A small image diffusion model, trained from scratch: activation gelu.
Rows from block 2, named by matrix and row number. Rows with one number belong to one attention dimension. Each number is 128 + 32 x the weight over its row's rms, rounded and kept within 0 to 255. All counts start at 0. After the name is the row's rms in percent of the matrix's.
# q: attention query, key and value (stacked) (model.blocks.2.attn.qkv.weight, 576x192, the q third), inputs 96-191
# k: attention query, key and value (stacked) (model.blocks.2.attn.qkv.weight, 576x192, the k third), inputs 96-191
q.103 068 [ 78 103  79 103 136 132 179 106 187 197 128 119 129 129 133 154 110 135 151 203 126 125 197 166  53 138  94 141 104 104 134 178 178 158 186 116 162 168 115 123  97 151 140 122 117 112 187 118 123 141  89 128 142 106 133 122  88 157 124  78  68 200 122 153 178 103 167 132 143 138 162 186 119 113  90 161 172 153 107 132 148  88 154  79 159 164 156 107 106 176 174 127 127 126 151 123]
q.104 075 [108 153 111 116 191 145  55 145 110 157 157 106 148  88  91 100 136 175 114 161 167 131 107  83 124 139 103 120 160 136  61  36  90 115 111  92 167 114 171 155 113 115 154 151 149  92  70  96 160  87 135 166 157 141  90 155 156 123 151  78 116 168  83 133  44 111 161 126 121  46  71  98 140 119 113 118 102 113  88 152 138 133 139 117  89 104  72  96 132 111  73 110 111 126 139  57]
q.105 073 [159 151  68 145 128 150 112 186 141 107 108 130  79  99  90 132  98 198 114 164 135 147 157 150 121 150  64 153 157 179 118  74 131 146 153 166  68 142 157 112 117 134 161 140 157 169 124 161 131  79  76 167 134 130 117 121  39 106  95 138 131 144 172 169  98 103  48  62 161  88 118 104 150 154  65 123 105 153  84 208  85 103 146 149  64 137 160 146 139  87 149 166  88 136 123 146]
q.106 073 [128 165 144 172 101 162 124 129 162 123  97 130 171 113  97 134 123 118 120 145 163 203 122 123 167 178 142 127 166  72 123 167 137 109 153 112 146 172 128 156 195 153 214 124 162 161 175 137 146 114 120 132 156 124 166 110 165 150 129 172 170 153 130 209 132 168 141 199 108  83 181 109 154 139 137 146 177 255 128 127 104 155 153 174 136 174 126 119 130 141 157 159 102 129 167 163]
q.107 075 [129 140 142 130 129 124 111 126 111 117 168 119  69 138 155 161 124 105 173 144 103 107 139  82  56 100 115 143  81 144 107  95 144 109 106  79 135  89  98 103  96 114 130  66 158 133 191 175 140 145 162 137 116 130 157 108  81 145 115 202 121 166 183 112 180 140 164 134 147 120 145 180 106 131 129 127 159  58  57  57 156 153 136 109  95 172 157 144 122  99 149 164 141 118  93 120]
q.108 079 [ 89 115  98  59 169 152 123  53 183 145 125 129 135  77 113 116 184 137 104 125 138 123 100 126  54 157 122 106 136 127 171 111 133 128 143 170 161  90 195 173 122 145 114 150  75  93 114 101 134 152 122 137 135 142 121 111  87 110 147 102  39  80 124  83  89 146 145  72 125  95 127 100 143 103 135 159 146  94 172 184 122 115 125 133  99 148 146 111 119 173 131 130  82 141 159  82]
q.109 065 [112  95 158  99 127 152 147 126  86  92 157  94 107 144  91 181 104  49 145 160 138  78 118 107  43 125 163 157 156 148 139 101  74 110  73 122 167 123 124 126 155 194 122  77 156 162  95 134 133 172 116 142  74 133 157 109  60  95 138 136 144 134  79 120 182 144 123  48 150 146 127 198  74 124  70  90 128  29 130  79 142 134 123 136 117 149 142 121 138 108 128 137 138 121 109 113]
q.110 078 [117 164 144 100 109 103  47 159 127 111 127  95 147 157 121  47 126 135  81  98 106  95 125 159   4 130 102 157 130 175  92 108 127 133 116 122 130 108 177 175 128 213 127 134 169 106 119 132 115  74  94 121 136 110 133 109 163 110 131  91 174  74  73 157 100 107 156  88  87  69  87 123 160 117 121  89 137 166  99 169 123 148 131 153 114 158 136 124 152 238 117 110  76 103 140 126]
q.111 067 [144 146 141 194  96 122 143 150 156 146 117 144 147 135 169 185 134 130 117 149 125 131 182 127  76 171 140  98 111 109 144 112 147 116  92 111 180 192 149 166 102  73 149 136  98 122 137  88 136 154 115 106 119 136 141 133  94 151 145 159 212 144 191 146 172 176 164 174 174 138 162 172  86 115 102  95 160 216 156 109 160 160 105 121 123 131 129 190 101 118 177 154 141 133  94 140]
q.112 075 [140 115  47 128 133 133  72  88 141 105  98 151  65 161  97  64 139  89  44 113 120 118 135 134 177  94 126 100 105 159 106  84  79 101  78 111  76  82 106 115 115  80 110  50 180 105 131  75  90 149  89 123 124 144 122 109 107  92 112  56 220  85 135 187  97 140 101 152 172 138  89 115 142 141 125  71 136 143  74 151  54 118 134 135 141 134  83 115 166  99 128  81  64 121 108 120]
q.113 075 [108 123 118 111 129 130 170 127 129 140  94 164 119 128  94 157 181 138 166 154 153 166 141 175 173 160 121 124 130  90 128 154  87 167 181 203 119 133 124 154 166 127  61 131  77 104 142 157 164 126 151 116 175  99 107 124 202 131 126 140  87 141 164  71 144  86 136 146 140 115 118  82 124 108 107 164 135  64 158 154 146  95 141 150 146 148 116 109 127 198 162 152 128 125 192 118]
q.114 065 [147 127 103  48 174 137 116 143 134  58 121 142  75 153 131 130 157 178  99 141 116 104 125 112 135 148 109 144 106 113 130 117  77 118  96 130  81 152 217 118  88  64  78 141 104 108  96 102 141 107 185 125 114 133 139 133 183 126 100 109 137 131 136 141  59 142 125 112 197  87  78 119 111 119 118  86  84 145  65  91 195 138 168  93 180 124 132 126 119 146  71 133 133 126 131 126]
q.115 072 [177 144 127 126 152 126 150 101 154 165 142 182 194 118 106  98 148 130 115 122 178 182 141 124  19 186 134 137 152 110 151 143 116 117 146 186 112 114 145 173 172 132 163 127 104  75 104 121 104  94 163 156 151 129 107 201 105 152  61  74  96 132 116 124 100 155 119 115 161 150  97 104 164 116 130 138 109 220 148 154 142 105 153 171 130 121 120 166 109 203 111 135  80 134 159 110]
q.116 073 [ 81 106 163  68 136 118 162  71  89 142  70 108  79 161 133 122 126  63 170 119 142 133  76 114 125 120 120 139  78 109 188 145 181 124 147 136 168  81  81  58 123  79  81 120  76  53  57 136 171 111 129 134 103  89 129 117 154 148 108 124  78 129 104  70 113 129 166 142 161 129 104 127 118 139 138 143 103  57 152  62 208  91  97 106 153 114 104 122 106 115 138  98 126 126 167 150]
q.117 077 [125 106 122 102 154  41 147 109 121 140  86  65 115 100 110 146 117 152 170 121 161 137 137  96 205 104  85  95  72 131 110 117 154 108 120 117 145 119 135 137 112  74  83 126  69  96 111  83 101 142 105 120 105 137 110  96  46 135  89 143  68 122 123  45 136 141 132 149 125  62 130 128 105  92 121 169  91  30  96 155 106 138 142 111 126  99 110 133 100 170 109 110 126 133 121 110]
q.118 069 [100 122 145 126  79 115  77 128 109 113 123  91 120 136 174 138  66 145  88 158  73 155 146  73 118 166 130  76 108 179 138 149 152 103  97  27  90  95 110  75  81 102  99 102 115 183  85 166 123 193 144 106 120  95 111 110 135 146 107 113 150 125 119 106 129 181 138 136 168 120  45 115  96 182 120 125 167  76  88 145 189 153 142  98 178 120 131 137 157 151 112  92 126 127 114 157]
q.119 076 [155 152 103 144 102 127 123 114 107 114 154 134 137 141 124  62 179 121  68 125 133 104 101 177 214 167 150 164  99 124 107 154 163 134 126 124  44 129 151 151 127  41 152 120 153 134 124 121 145 147 163 160  71 148 118 143 150 112 156  84 187 136 137 132 127 129 100 183  63 150 150 111 107 143 100  87  54 184 166 129 105 136  86 148 132 149  68  77 192 114 133 135 139 128 142 172]
q.120 068 [104  99  88 117 160 151 106 114 138 152 111 130  67 146 117 106 104  57  45 119 125  69  89 165 133 199 122  67 132 136 139 115 159 124 151 142 142 137 115 137 194 185 128 139 137 138 105 185  80 122 127  95 114  80 121 166 135 126 119 113 160 103  95 165 123 118 112 136 122 114 127 125  93  79 113 125 149  51 104  86 113 134  88 113 157 149 140 109  88  86 148  90 110 123  86 160]
q.121 069 [121 123 134  86 193 118 108  94 163 140  83 112 119 108 118 113 165 145 162 138 135 169 162 131  99  90  44 109  39 103 116 132 197 102 134 125 175 119 132 146 124 142 132 132  83  95 125  98 134 113  94 120 145 149 153 119  40 133 108 123  83 154 142 162 104 131 139 116 152  62 129  93 137 106  74 141  76 158 167 127 112 138 119  80  75 109 120 174 126 130 135 105 133 123 163  96]
q.122 073 [188 103 151 102 137 115 189  60 146 175 134 144 110 130 172 127 122 152 105 136 143  70 117 112  95 194  99 103 110 104 135 168 146 165 127 150  81 154 143 181 136  81 149 195 167  96 137 165 160  72 136  94 135 123 149 131 181 133 127 106 114 176 115 175 159 152 124 105 105 150 149 138 103 128 139 110 116 220 171 103 109 134 118 133 159 156 150  70  70 164 162 144 134 131  96 198]
q.123 071 [163 188 158  77 111 137 125 161 181 189 163 144 143 194 117  82 106 167 105 149 154  90 179 102 103 160 121 159 121  83 169 130 126 130 109 136 139 109 119 163 110 154 106 170 210 146  66 112 102  98 144 143 146  79 102 135 164 154 123  90 159 110 158 150  96 132 126 183 119 125  79 153 135 210 133 100 144 222 137 153 149 136 130 116 155 149 149 143 105 191  99 145 167 127 163 163]
q.124 073 [127 134  65 129 183 139 127 140 160  74 136 100 116  63 129  82 149 118 130 124  82 124 102 120  93 113 120  82 145 110  76 130  91 146 115  78 169 141 157 109 124  45 151 123  76 117 116 110 168 150 122 171 104 158 156 113  75  84 115 142  81 112 103 131 130 184 173 144 144  74 101 118 123 166  50 136  98 137 112 101  74 100  98 128  77  95 132 103 121 139 170 104 137 131  97 123]
q.125 071 [118 102  57 111 105 140 171 179  85  81 114 148 195 111 141 125 122 163 164  80  59 117 167  94 131 127 118 150 131 126 113 109 130 135 104  84 118 118 126  85  84 118 110  93 143 121 157 134 165 179 109 173 124 173 143 127 122 139 185 143 173  93 180 127  74 157 169 202 141 124 106 107 170 150  96  70 120 168  78 123 103 127 126 126 177 125  81 173 155 160 144 120 127 135 134 116]
q.126 073 [105 104 188 180 147 118 115 118 103 154 157 176 113  96 142 167 111  45 133 124 131  97  92 160 162 141 189  73 137 128 160 178 149 146  83 138 132 145  56 145 168  62  92 141 128 123 123 163 128 149 167 159  64 149 150 137 137 167 111 160 182 111 127  82 134  62  93 135 112 137 160 147  95  75 134  83 153 138 209  95  98 103 109 125 123 190 111 121 131  78 158 149 166 139 119 201]
q.127 067 [136 158 134 148 171 130  90 149 138 154 105  65 171  96 144 128 164 105 115 145 115 132  94 109  42 145  93  61 184 101 134 170 192  75 126 165 129 142  92 119 101 158 171 103 159 176 138  79 153  47  58 139 166 145 139 122  85  95 158  96 134 128 138 105 122 134 128 127 101  94  88  96 140 142 158  69 119 247 116  72 116 132 109 139 111 115 163 115 170 157  92 139 155 122 124 147]
q.128 090 [ 78 174 101 154 153 120  81 133  88 148 134 155 129 180  77 133 113 117 130 190 166 149 153 177 190 123 159 108 119 104 108 105 123  95 146 157 104 170 119 150 142 124 159 162 118 139  95 123  84 135 126 168 156 165 142 112  74 157 199 152 161 153 183 121 152 175 101 114 161  86 188 179 118 168 159 122  87 187 166  81 127 176 117 153 113 174 136 205 126  69 110 137 157 130 139 155]
q.129 092 [ 86 158 163 157 148 162 158 146 137 184 166 132  89 164 102 158 109 119 150 144 121 168 163 102 149 140 134 175 139 113 121  89  74  97 126 136 180 142 130 127 146 158 199  99 106 182 134 131 120 165 132 115 139 193 145  68 176 197 123 156 152 171 125 145 147  87 119 135  57 158 113 109 120 146  90 142 121 155  89 112 154 110 155 187  87 123 111 206  65 129  98 132  79 120 139 143]
q.130 089 [112 189 178 142 105 120 124  86 109 161 124 146 210 102 108 130 116 110  78 184 163 127 156 108  77 168 129 164 148 126 118 169 117 121  81  89 143 174 110 146 149 182 137  94 106 126 124 118 133 119 130 124 157 162 170  83 144 178 157 158 189 169  48 137 162 124 122 112  97 116 169 148 133  95 157 136  86 226  94 125 139 106 178 155 124 114 155 190  77 230  95 138 132 127 145 161]
q.131 079 [166 122 152 137 107 112 188 112 113  51 108 154  84 146  95 117  85  83 129  90 119 124 112  93  67 112 151  73 114 184 103 108 108 164 188 128  59 104 105 111 139 168 121 147 150 108 106  57 100 120  92 116 122 100 124 126 131 121 124 110 191 147  97 100 150 140 175  95 113 127 146 144 139 150 176 122 148 151  99  79 111 165 101  88 213  97 124 117  48  70 130 130 124 131  94 156]
q.132 119 [147 105 164 173 181 139 153 139 128 207 116 154 181 102 155 124 142 127  47 123 131 112 179 149 103 125 173 156 161 149  82 174 157 155  82  85 118 209 143 134 164 172 151 103 117  99 137 119  93 222 106 109 161 156 154 122 191 198 175 117 157 127  78 147 163 109 155 127 163 115 119 168 149 103  96 140  90 151 115 122 114  67 169 142 142 127 156 120 102 158 112 107 144 134 151 177]
q.133 106 [152  88  87 123  95 144 122  66  58 108 109 140  62 117 113 138 174 144  79 118  99 157 101 139 133 112 161  60 173 136  65 142 174 156  95 138 104 160 115  98 108  71  82 117 145  21 128  68 119 123 125 190 131 100 102 158 104  78 133 146 108  79 142 122 133 175 117 152 177 109 153 156 162  98 142 116 117  92 151 130  96 152 104 132 143 132 151 122 150 144 132 143 122 127 108 107]
q.134 073 [151 123 135 176 117 140 101 109 144 116 111 156 152 140 126 136 135 123 217 182 152 131 123 154 111 159 117 126  95  85 155 136 110 170 141 106 142 150  87 134 115 161 172 107 177 150 134 222 155 103 168 176 101 157 147 164 123 127 119 145 119 172 179 107 134 139 143 149 145 182 133 133 119 201 145 117 168 108 152  79 192 198 130 160 143 158 162  93 147  60  94 173 153 107 116 172]
q.135 087 [ 81 155 127 109 135 128 103 103 164 133 192 112 147 133 162 113  85  86  92 129 105 123 174 125 114 148 116 136 107 141  80  89  97 133 121 106 160 132 119 185 108 112 139 122 103 164  90 108 102 132 114 112 130 147 119  80 227 169 116 118 171  99  92 177 117 177 179 113 122  85 133  96 123  76 128 114  87 117  81 123 121 115 152  99 177 134  98 147  86 135 106 117 114 123  79 108]
q.136 098 [124 112  94  75  96 129  94 132 115 151 144  72 197 152 112 103 146 180 123  83 140 129 129 152  90 174 101  87 111  86 132 103 142 115 138 167 139 120 142 130 117 162 126 173 130 124 124 115 127 136 156 155 145  92  95 188 110  99 137 168  85 120 139 174  79 184  89 141 160 134 174 108 204 131 133  84 165  80 165 143 143 118 112 130 113 131 107  84 151 139 149 142  88 136 177  53]
q.137 086 [198 123 144 116 138 145 108 144 109 120 137 116 180 130 212 164 166 166 174 123 120 140  74 134  59 169 134 118 196 107 156 154 150 137 142 134 174 137 208 156 146 183 169 115 165 110 113 202 154  92 164 111 125  93 158 178 121  70  93 116 128 130 100 163 111 115 133  97 179 145 108 113 130 118 192 152 125 181 170 189 123 138 126  71 145 125 180 179 143 156 181 149  89 120 146  95]
q.138 091 [134 142 151 102  77 139 131 124 134 156 180 116 164 111 159 151 163 107 121 146 149 159 158 155 255 170 157 196 156 133 148 163 138 149  91 105 132 142 127 140 113  10 132 145 122 158 141 100 100 189 131 157 159 161 149 110 182 131 138 146 161 156 173 119 138 156  57  82 143 145 146 141 133  92 117 119 107  96 126 112 141  97 112  99 129 195 124 123 126 180 111 121 121 124 125 158]
k.103 068 [124 142  78 108 103 103 142 162  68 128 129 143 160 192 108 180  90 152 156 182 140 162 185 130 120 155  97 112 149 132 118 151  69 110 122  91 113 133 135 113 126 161  90 134 180 124 159 163 133 155 152 177 121 115 143 191 153 121 132 100 116 151 155 136 132 167  86  48 102 144 120 201 102 170  91  87 175 147  94 143 160 147 122 142 160 171 100 150 158 222 127 142  89 148 149 165]
k.104 070 [ 97 154 165 175  69 121  77 135  97 132 130  82 133 102  78 116 156 109 102 118 154 155  99 119 169 160 128  88 124 102  56 143  83 154  79 100 118 126 116 114 194  87 169 113 138 179  85 147 171 106 109 114  67 128 119 135 114 129  98  81 162 119  95 120 113  44  89 203 163  91 165  93 106  87 134 136 161 113 170  98 124  75  87  81 103 138 184 112 114  77 146 124 145  91 105 119]
k.105 069 [130 148 153 175 182  96 135 143 118 149 105 111 118 127 161 167 138 114 100 151 150  93 158 184  74 185 113 128  51 119 136 165 153 107 135 161 122 165 142 109 141 141 132 187 146 174 103 179 114 101 168 162 102 128 158 170 140 127 119 127 101 118 127  87 126  58 163 114 110 113 117 130 106  87 115 105 186 104 102 154 127 110 195  98 152 174 161  95  89  33 114 139 168 173  84 219]
k.106 072 [ 85 136 196 184 158 139 136 142 167 162 151 115 143 118 137 158  92 144 174 168 100  89 112 150 124 169 170 130 130 127 167 138 118  96 121 104 146 149 145 151 149  96 135 186 137 190 133 222 152 127 160 132 158 152 113 162 192 165 135 153 163 177 144  92  80 165 150 194 122 118 140 181 186 155 148 118 150 167 105 136 177 128 183 154 168 150 172  92 148 123 158 141 149 207 127 128]
k.107 070 [135 158 101 103 157 125  89 129 134  83 116 123 177 142 105 119 160 130 131 159 120 112  80  78 115 145 117 100 107 192 131 110 137 130 109 147  76  79 134 138 137 255 182 106 134 176 127 151 108  60 125 142 151 113 187  94 119  75 177 148 116  69 116 128 183 129 152 188  81 128 128 108 102 151 142  95  59 187 142 120 113 140 133 122  97 182 121  88 145 151 112 105 105  96 100 120]
k.108 079 [ 67 148 134  31  44 111  71 123 141 150 121 176  74 104  99  89 139  96 113  90 112 127  91 118 107 154 133 119 141  93 133 155  82 157 112 138 129 131 149 145 158 160  75  88 115 121 160 147  95 180 104 181 140 119 140 175  67  94 124 126  81 127  67  80 135  98  50  43 151 145 132 147  96 134 115 127 165  85 138 134 100  99  98 151  50 165 139 166 119 188 162 115 113  62 118 163]
k.109 062 [ 94  97 132 107 146 112 180 171 131  99 108 125 156 116  75 174 125 119 141 146 176 119 150 123  75  86 121 164 145 153 116 131 155 154 109 121 136 129  95 103 165 198 128  95  86  97 102  70 115 201  92 145 175 149 146  95 139  89 133  69 113 108 119 114 132 126 150  73 168 114 142 129 122 163 134 114  98  25 133  82 161 151 152 119 115 118 191 165 148 100 117  65 163 143 116  92]
k.110 074 [155 112 139 104  56 125  77 113 158 160  87 117 149 115 113 102 121 137 107 126 132 107 157 126  84 107 121 134 143 172 108 157 124 121 118 150 157 116 130 153  89 162 149 102 203 173 150 150 127 149 106  86 114 127  78 121 183 163  74 133 153 104 143 164 135 111 100  78 172  91 155  95 155  66 148 109 146  58 130  88 113 131  96 121 168 168 172  91 122 233 160 112 146 163  98 126]
k.111 076 [150 171 121 171 127 145  85 135 173 120 132 144 172 170 162 158 136 132 148 158 126 128 173 165 114 126 123 142 126 198 143  94 172 134 127 114 123 144 132 162 114 150 148 171 132 189 111 124 126 104 101 127  97 137 156 101 159 163 143 143 166  93 200 127 137 220 116 126  81 143 140 166 139 144 107 165 109 184 157 152 156 159 181 121 178 144 140 144 152 135 145 161 140 176  99 168]
k.112 071 [135 143 114 119 114 164  90  71 154 155  94  93 124 100  84  95 192 106 110 188 111  77 121 169 113 101 119  60  58 133  98 135 108  99 102  94  90  96 149 153 129  89 166 130 127 118 131  95  85 102  98 104 157 132 111  81 173 128 105 111 113 127 158 109 103 126 109   0 155 109  99 106 106 116 138 143 110 173 127 142  99 137 159  89 159 132  97 121 142  98  90 136 122 162 149  46]
k.113 079 [ 97 120 174  82 157 126 108 191  52 153  92 141  97 122  59 153 198 143 123 104 146 190 150 129 129 129 167 151 141 113 117 139 106  77 183 143 119 134 105  80 117  87 117 121 165 144 175 119 119 108 116 123 188 132  38 176  90  99  97 149  95 140 126  82 142 121 176 210 137 133 152 168 124 170 107 137 174 150  99 127 126 120 144 139  65 169 128 154 166 172 145 163 160 118 143 160]
k.114 061 [135 107 111  91  87 115 119 152 163  78 108 109 123 123  94 124 138 137 116 106 124 114 134 130 166 114 123 136  71  85 113 138 104 116 152 128 145 151 144  60 134 103 138 110  88  89 106  97 152 109 101  83 117 123 152 118 128  87  70 131 122 133 126 128 132  92  37 157  90 173 141 125 122 114  79 104  86 130 117 117 121 119 180 116  91 136 115 134 113  66 144 163 135  78 117 157]
k.115 069 [142 165 152  49  56 148 132 150 112 172 150 162 163 130 129 121 144 127 219 130 133 102 132 128  87 161 128 129 170 159 134 182 174 133 127 141 169 142 107 135 157  99  85 137 147 145 172 153 125 225 139 148 140  99 136 200 100 160  79 163 115 176 170 133 132 163 107 169 138 169 126 165 135 132 122  94 168  53  94 125 113  89 117 146  76 123 149 180  67 190 140 151 116 107 116 157]
k.116 074 [ 75 104 134  57  86 140 118 118  40 137  85 147  89 164  72 124  88 113 164 170 125 133  95  91 148  70 145 151 139 154 154 133  99  98 123 125 147  78  94  57 119  93 103  64 151  82  78 132 194 119 120 154 113 109 114 109  82 119  69 134 125  96 141 118 126 147  77   3 118 140 119 130 117 174  94 105  58  78  92  78 140  91 112 164  84  93  85 158 117 153  96 125 117  97 108 122]
k.117 073 [140 153 140  83 114 102  89 176 124 156 136 181 117 166  92  91 121 113 118 141 141 135 154 110 179 131 114 117 109 115 118 116 116 153 108 129 149 129 115 166 157 158 185 133 137 127 120 135  64  55 128 139 103 106 153 141  96 132 119 100 135 123 122 121 156 137 178   0 144 124 150 141  55 133 108 136 118 209  90  65  45 154 125 176 121 108 149  97  71 165 152 135 126 154  78 199]
k.118 065 [161 135 131 125 113  79 152 108 135 141  54  63 115 119 103  80 141 115 126 114 127 111 124  85 132 204  76 115  96  73 116 103 136 138 100  62  58 117 112  68 118 117 105 141 124 144 132 120 132 115  83 163 114 104 125  45 111  92 101 117 149 169 136 163  86 173 125 124  88 105 115  59 105 153  80  97 147 226 105 131 107 120  94  86 150 106  74 160 150 168 155 146 126  88 108 113]
k.119 065 [188 129 137 106 201 161 169  93 162 134 117 120  73 126 169  85 149 110 156 130 131 105  71 165 134 127 188  97 109 135 141 155 118 148  98 105 138 128 159 102 107 117 147 169 131 190 139 179 205 141 144 105  49 144 151 138 155 155 172  96 162  66 150 153 102 126 196 161 203 147 138 134 119 215 122 172  62  92 125 130 116 178 125 130 155 117 144  88 136 166 105 134 190 101 166  98]
k.120 070 [118 118 119 178 111 125 174 147  90 126 150 118 166 105  57 145  82  71 146 128  85 145 109 139 121 120 120 119 138 172 145 106 149 159 138 147 157 141  79  94 107 132 132 110 103 148 139 123 125 109 121 106 136 161  74 146 164 137 129 115 121 120 138 110 108 108 113   0  95  96 137 116 141  94  86 129 114  84 108  97  99 147 123 120  55 123 114 164  68 140 116 134 118 128 110 101]
k.121 067 [120 145  93 110  74 176 114 105  92 169 154 170 102 161 169 176 144  98 167 114 114 112 138 106 109 118 141  95 102  89 159 176 141 112 139 118 121  69 107 119 109  74 130  85 167 174 141 152 124 101 224 140 116 144 132 143  71 127  88 152 124 191 182 109  97 143 113   4 112 162 129 161  86 150 119 119 179 107 139 127 130 130  99 112  92 129 182 127 111  92 169 152 167 125 124 172]
k.122 069 [ 86 105 139  75  84 133 174 135  92 164 160 138 128 149 165 158  90 116 129 181  82 150  88  99 102 114 136  70 104 151 120 147  88 153 114 135 109 125  87 150 118  58  91 135 164  88 168 210  93 179 132 116  93 152 127 130 148 165 141 159 104  97 146 116 133 166 101 198 141 133  85 212  89 124  81 146 135  79  98  92 124 162  79 159 177 152  98 149  91 124 163 132 154 173 159 149]
k.123 069 [155 130 190  32  68 104 148 145 104 179 127 123 210 119 170 148 122 143 191 137 100  85 170 152 148 110 106 112 103 100 142 111  98 130 142 123 121 132 111  96  95 110 108 137 148 132 152 176 126 216 144  90  57 117 115  65 153 121  88 115  99 109 178 148  97  86 123 157 108 163 100 157 147 189 113 134 135  93 137 112 121 105 100 126 180  93 126 166 115 186 171 123  87 149 150 134]
k.124 065 [113 145 117 153 133 124 110 141 173 102 119  93 120 120 108 113 141  98 116 104 176 158 107 123 153 107 148 112 181  96  79 113 134 170  86 111 155 155  95 150 191 132 149 142  96 129 111 117 136  67 174 111 152 137 114 137 177 118 133 132 127 102 106 124 147 131  42   0  83 119  99 120 136 167 114 132 171 179 160 190 129 112 177 154  96 160 164  88 126 111 111  93 158 102 128 145]
k.125 066 [194 172 106 104  82 149 170 127 125 115 149  97 163 116 169 107 194 102 114  76 145 145 186 137 160 175  85  81 186 102 175 144 127 109 109 166 126 120 160 144 139 147 165 104 144 162 132 109 182 105 134 117 166 154 171 119 141 141 159 112 155 111 149 149 123 114 118  88 100  86 161  93 180 127 152 132 179 213 152 134 129 128 185  82 192 197 141 130 128 212 109  95 122 115 168 147]
k.126 066 [115 174 117 129 128  90 141 166 117  82 105 133 111 112 143 118  99 176 164 151 151 138 104 148 100  81  95 159 178 176 109 112 153 147  77 102 160 147 113 134  86  69 145 128 110 117  79  97 125 162 137 164 135 157 139  85  59 114 150  97 113 154 136  93  73 154 181 126 162  96 114 127 142 130 113 140  90  79 134 156  76 115 180 137 105 128  91 141 145  88 126 142 118 153 156  86]
k.127 064 [128 109 109 108  27 101 125 114 125 147 139 140 112  97 178 115 165 132 165 117 106 109 137 116 122 109 115 111 114  94 156 143 148 100 140 111 108 172  79 166 108 143 159 141 135 154 144 227 126 128 152  94 102 130 103 134 151 132 144  90 133 146 185 129 151  95  40  22 113  98  82  78 177 128 179  89 145 104 156  59 123 137 128 125 168 126 158 142 153 173 119 178 112 162 137 116]
k.128 088 [122 163 156 215 164 109 193 153 170 153 110 113 151  83 142 139 101 191 167 163  88 186 108 156 205 120 172 143  70 141 142 140 138  96 200 123  90 161  95 125 111 100 103 146 143 181 171 124 146  85  57 106 155 116 163  83 186 150 175 138 114 133 119 140 162 116 185 147 155 180 158  97 183 125 115 109 128  84 158 119 136 129 129 192 130 102 159 120  96  96 148 154 105 130 158 156]
k.129 086 [187 128 137 185 202 127 117 104 159  94 107  94 111 134  79 122 161 164 144 136 135 111  38 115 148 127 144  83 152 130 138 133  92 147 140 157 140 138 126 150 163 106  82 134 129  97 115  98 105 163  85 127 161 155  61 154 147 137 164 139  96 106 117 103 158 122 194 179 188 116 124 158  91 127 116 139  83 119 119 177 105 154 166 146  63 103 133  58 162 110 146 160 158 109 169 110]
k.130 089 [162 177  96 135 208 129 139 184 178 157 133  76 225 116 180 120 171 171 141 144 152 137 107 123  94 140 122 116 129 105 130 116 142 102 190 114 176 136 166 115 138 132 153 158 139 137 154  93 134 123 101 135 160 120 122 112 122 124 102 124 153 127 156 170 161 152 209 124  45  97 123 192 157 165 105 121 122 180 106 173 171 138 160 139 136 102  87  86 118 140 134 180 121 120 118 127]
k.131 085 [ 76  90 124 125 255  97 112 115 122 141 111 123  57 106  83 121  94  51 103 120 133 103 152 135  97 107  88  74  89  71  87 114 127  95 143  81  91 143 115 124 101 105 121 106  92  95  98 140 120  67 125 100  86 137 125  88 134 151  91  79 142 145 102 141  94  45 128 149 186 161  60 121 139 104 117  89 158 170 103  81 126 163 124 126 135 124 108 119  50  69 133 135  95  78 137 123]
k.132 111 [121 161 120 180 199 138 103 177 133 115 137 126  90 174 142 148 155 195 124 145 180 155 138 118 107 121 129 186 156 130 130 125  82  61 147 123 130 137 141 137 181 142 208 156 183 134 127 143  87  98 151 154 189 104  93 122 120  95  96 115 117 168 101 118 199 188 150 133  36 129 151 103 133 145  85 125 109 158 119 165 156 178 153 133 130 136 175  74 170 115 120 181 118 116 115 134]
k.133 096 [ 79 104  83  58  40 132 136 174 143 186 114 112  99 117 124  91 122 136 121 135 119 127 175  98 112 101 102 161 105 128 133 140 115  94 145 102  78 119 110 100 127  69 158  86 161 115 136 136  72 127 119 132 182 112 124  99  57 147  95 136 104 146 165 114 150 101 109 138 156 113 123 123 116 148  96 116 155  55  79  69 160 138  82 123 122 100 158 170  88 123 123 112  86 111 144 153]
k.134 077 [118 123 188 190 213  97 169 156 107 180 119 115 115 115 141 137 127 154 146 151  82 147 126 135 172 136 146 141 150 162 107 130 153 145 150 136 154 197  91 136 153 139  99 131 118 125 126 146 170 146 142 116 117 141 160 169 162 145 180 153 129 140  85 149 135  88 103 172 192 119 152 138 157 177 194 115 192 111 144 134 128 125 136  97 131  97 164 122  97  84 157 138  87 157 181 147]
k.135 090 [132 143 120 187 179 121 110 124 148 130 148 144 218 103 131 128  90 133 180 120 126  74  90  96 117 109 120 151 137 126 144 111 151 134 130 152 155 128  96 136 123 188 153 157 123 146 109 134  96 102 113  88 136 111 104  94 152 114  80 154 122 112 117 154 126 119 128  55 101 119 118 147 184  89  97 143  95 202 118 108 115 161 178 143 207 102 171  10 143 156 111 125 122 149 114 107]
k.136 103 [135 152 195   0   0 141 156 118  93 128 118 139 179 141  86 129 119 128 137 103 101 140 173 117  82 135 148 133  84 163 145 116 160 125 120 150 123 115 115 153 139 146  99 113 174 120 106  98 134 121  97 127  97 129 139 142 108 127 142 145 121 122 145 143 109 138 144 181 113 152 173  71 156  94 129 175  87 174 140  81 108 148 141 124 125 153 138 163 106 255 133  90 106 131 103 172]
k.137 080 [154 103 165  99 104 150 122 128  87 136 152 178 226 174 173 137 150  97 138 125 187 123 188 168 100 173 107 141 151 123 117 139 129 143 115 123 139 193 138 160 130 135 110 120 140 115 132 118 152 130 207 134 154 119 114 189 186 166 125 165 120 148 153 121 114 109 168 190  95 113 130 183 201 147 150 158 210 145 136 164 143 141 144  94 152 123 100 139 113 167 124  81 175 129 130 186]
k.138 094 [168 105  66 139  95  89 152 164 165 153 102 104 191 121 136 128 168 196 100 129 161 126 116 150 255 178 136  94 169 124 152 116 110  92 117 173 118  97 136 151 154 109 154 138 135  96 116 130  90 177 153 119 133 122 120  98  92 104 108 111 117 108 164 169 136 136  13  52  52 118 103  93 143  92 141 101  60  56 126 138 109 146 145 143 154 144 125  85 173 146 154 152 151 154 127 140]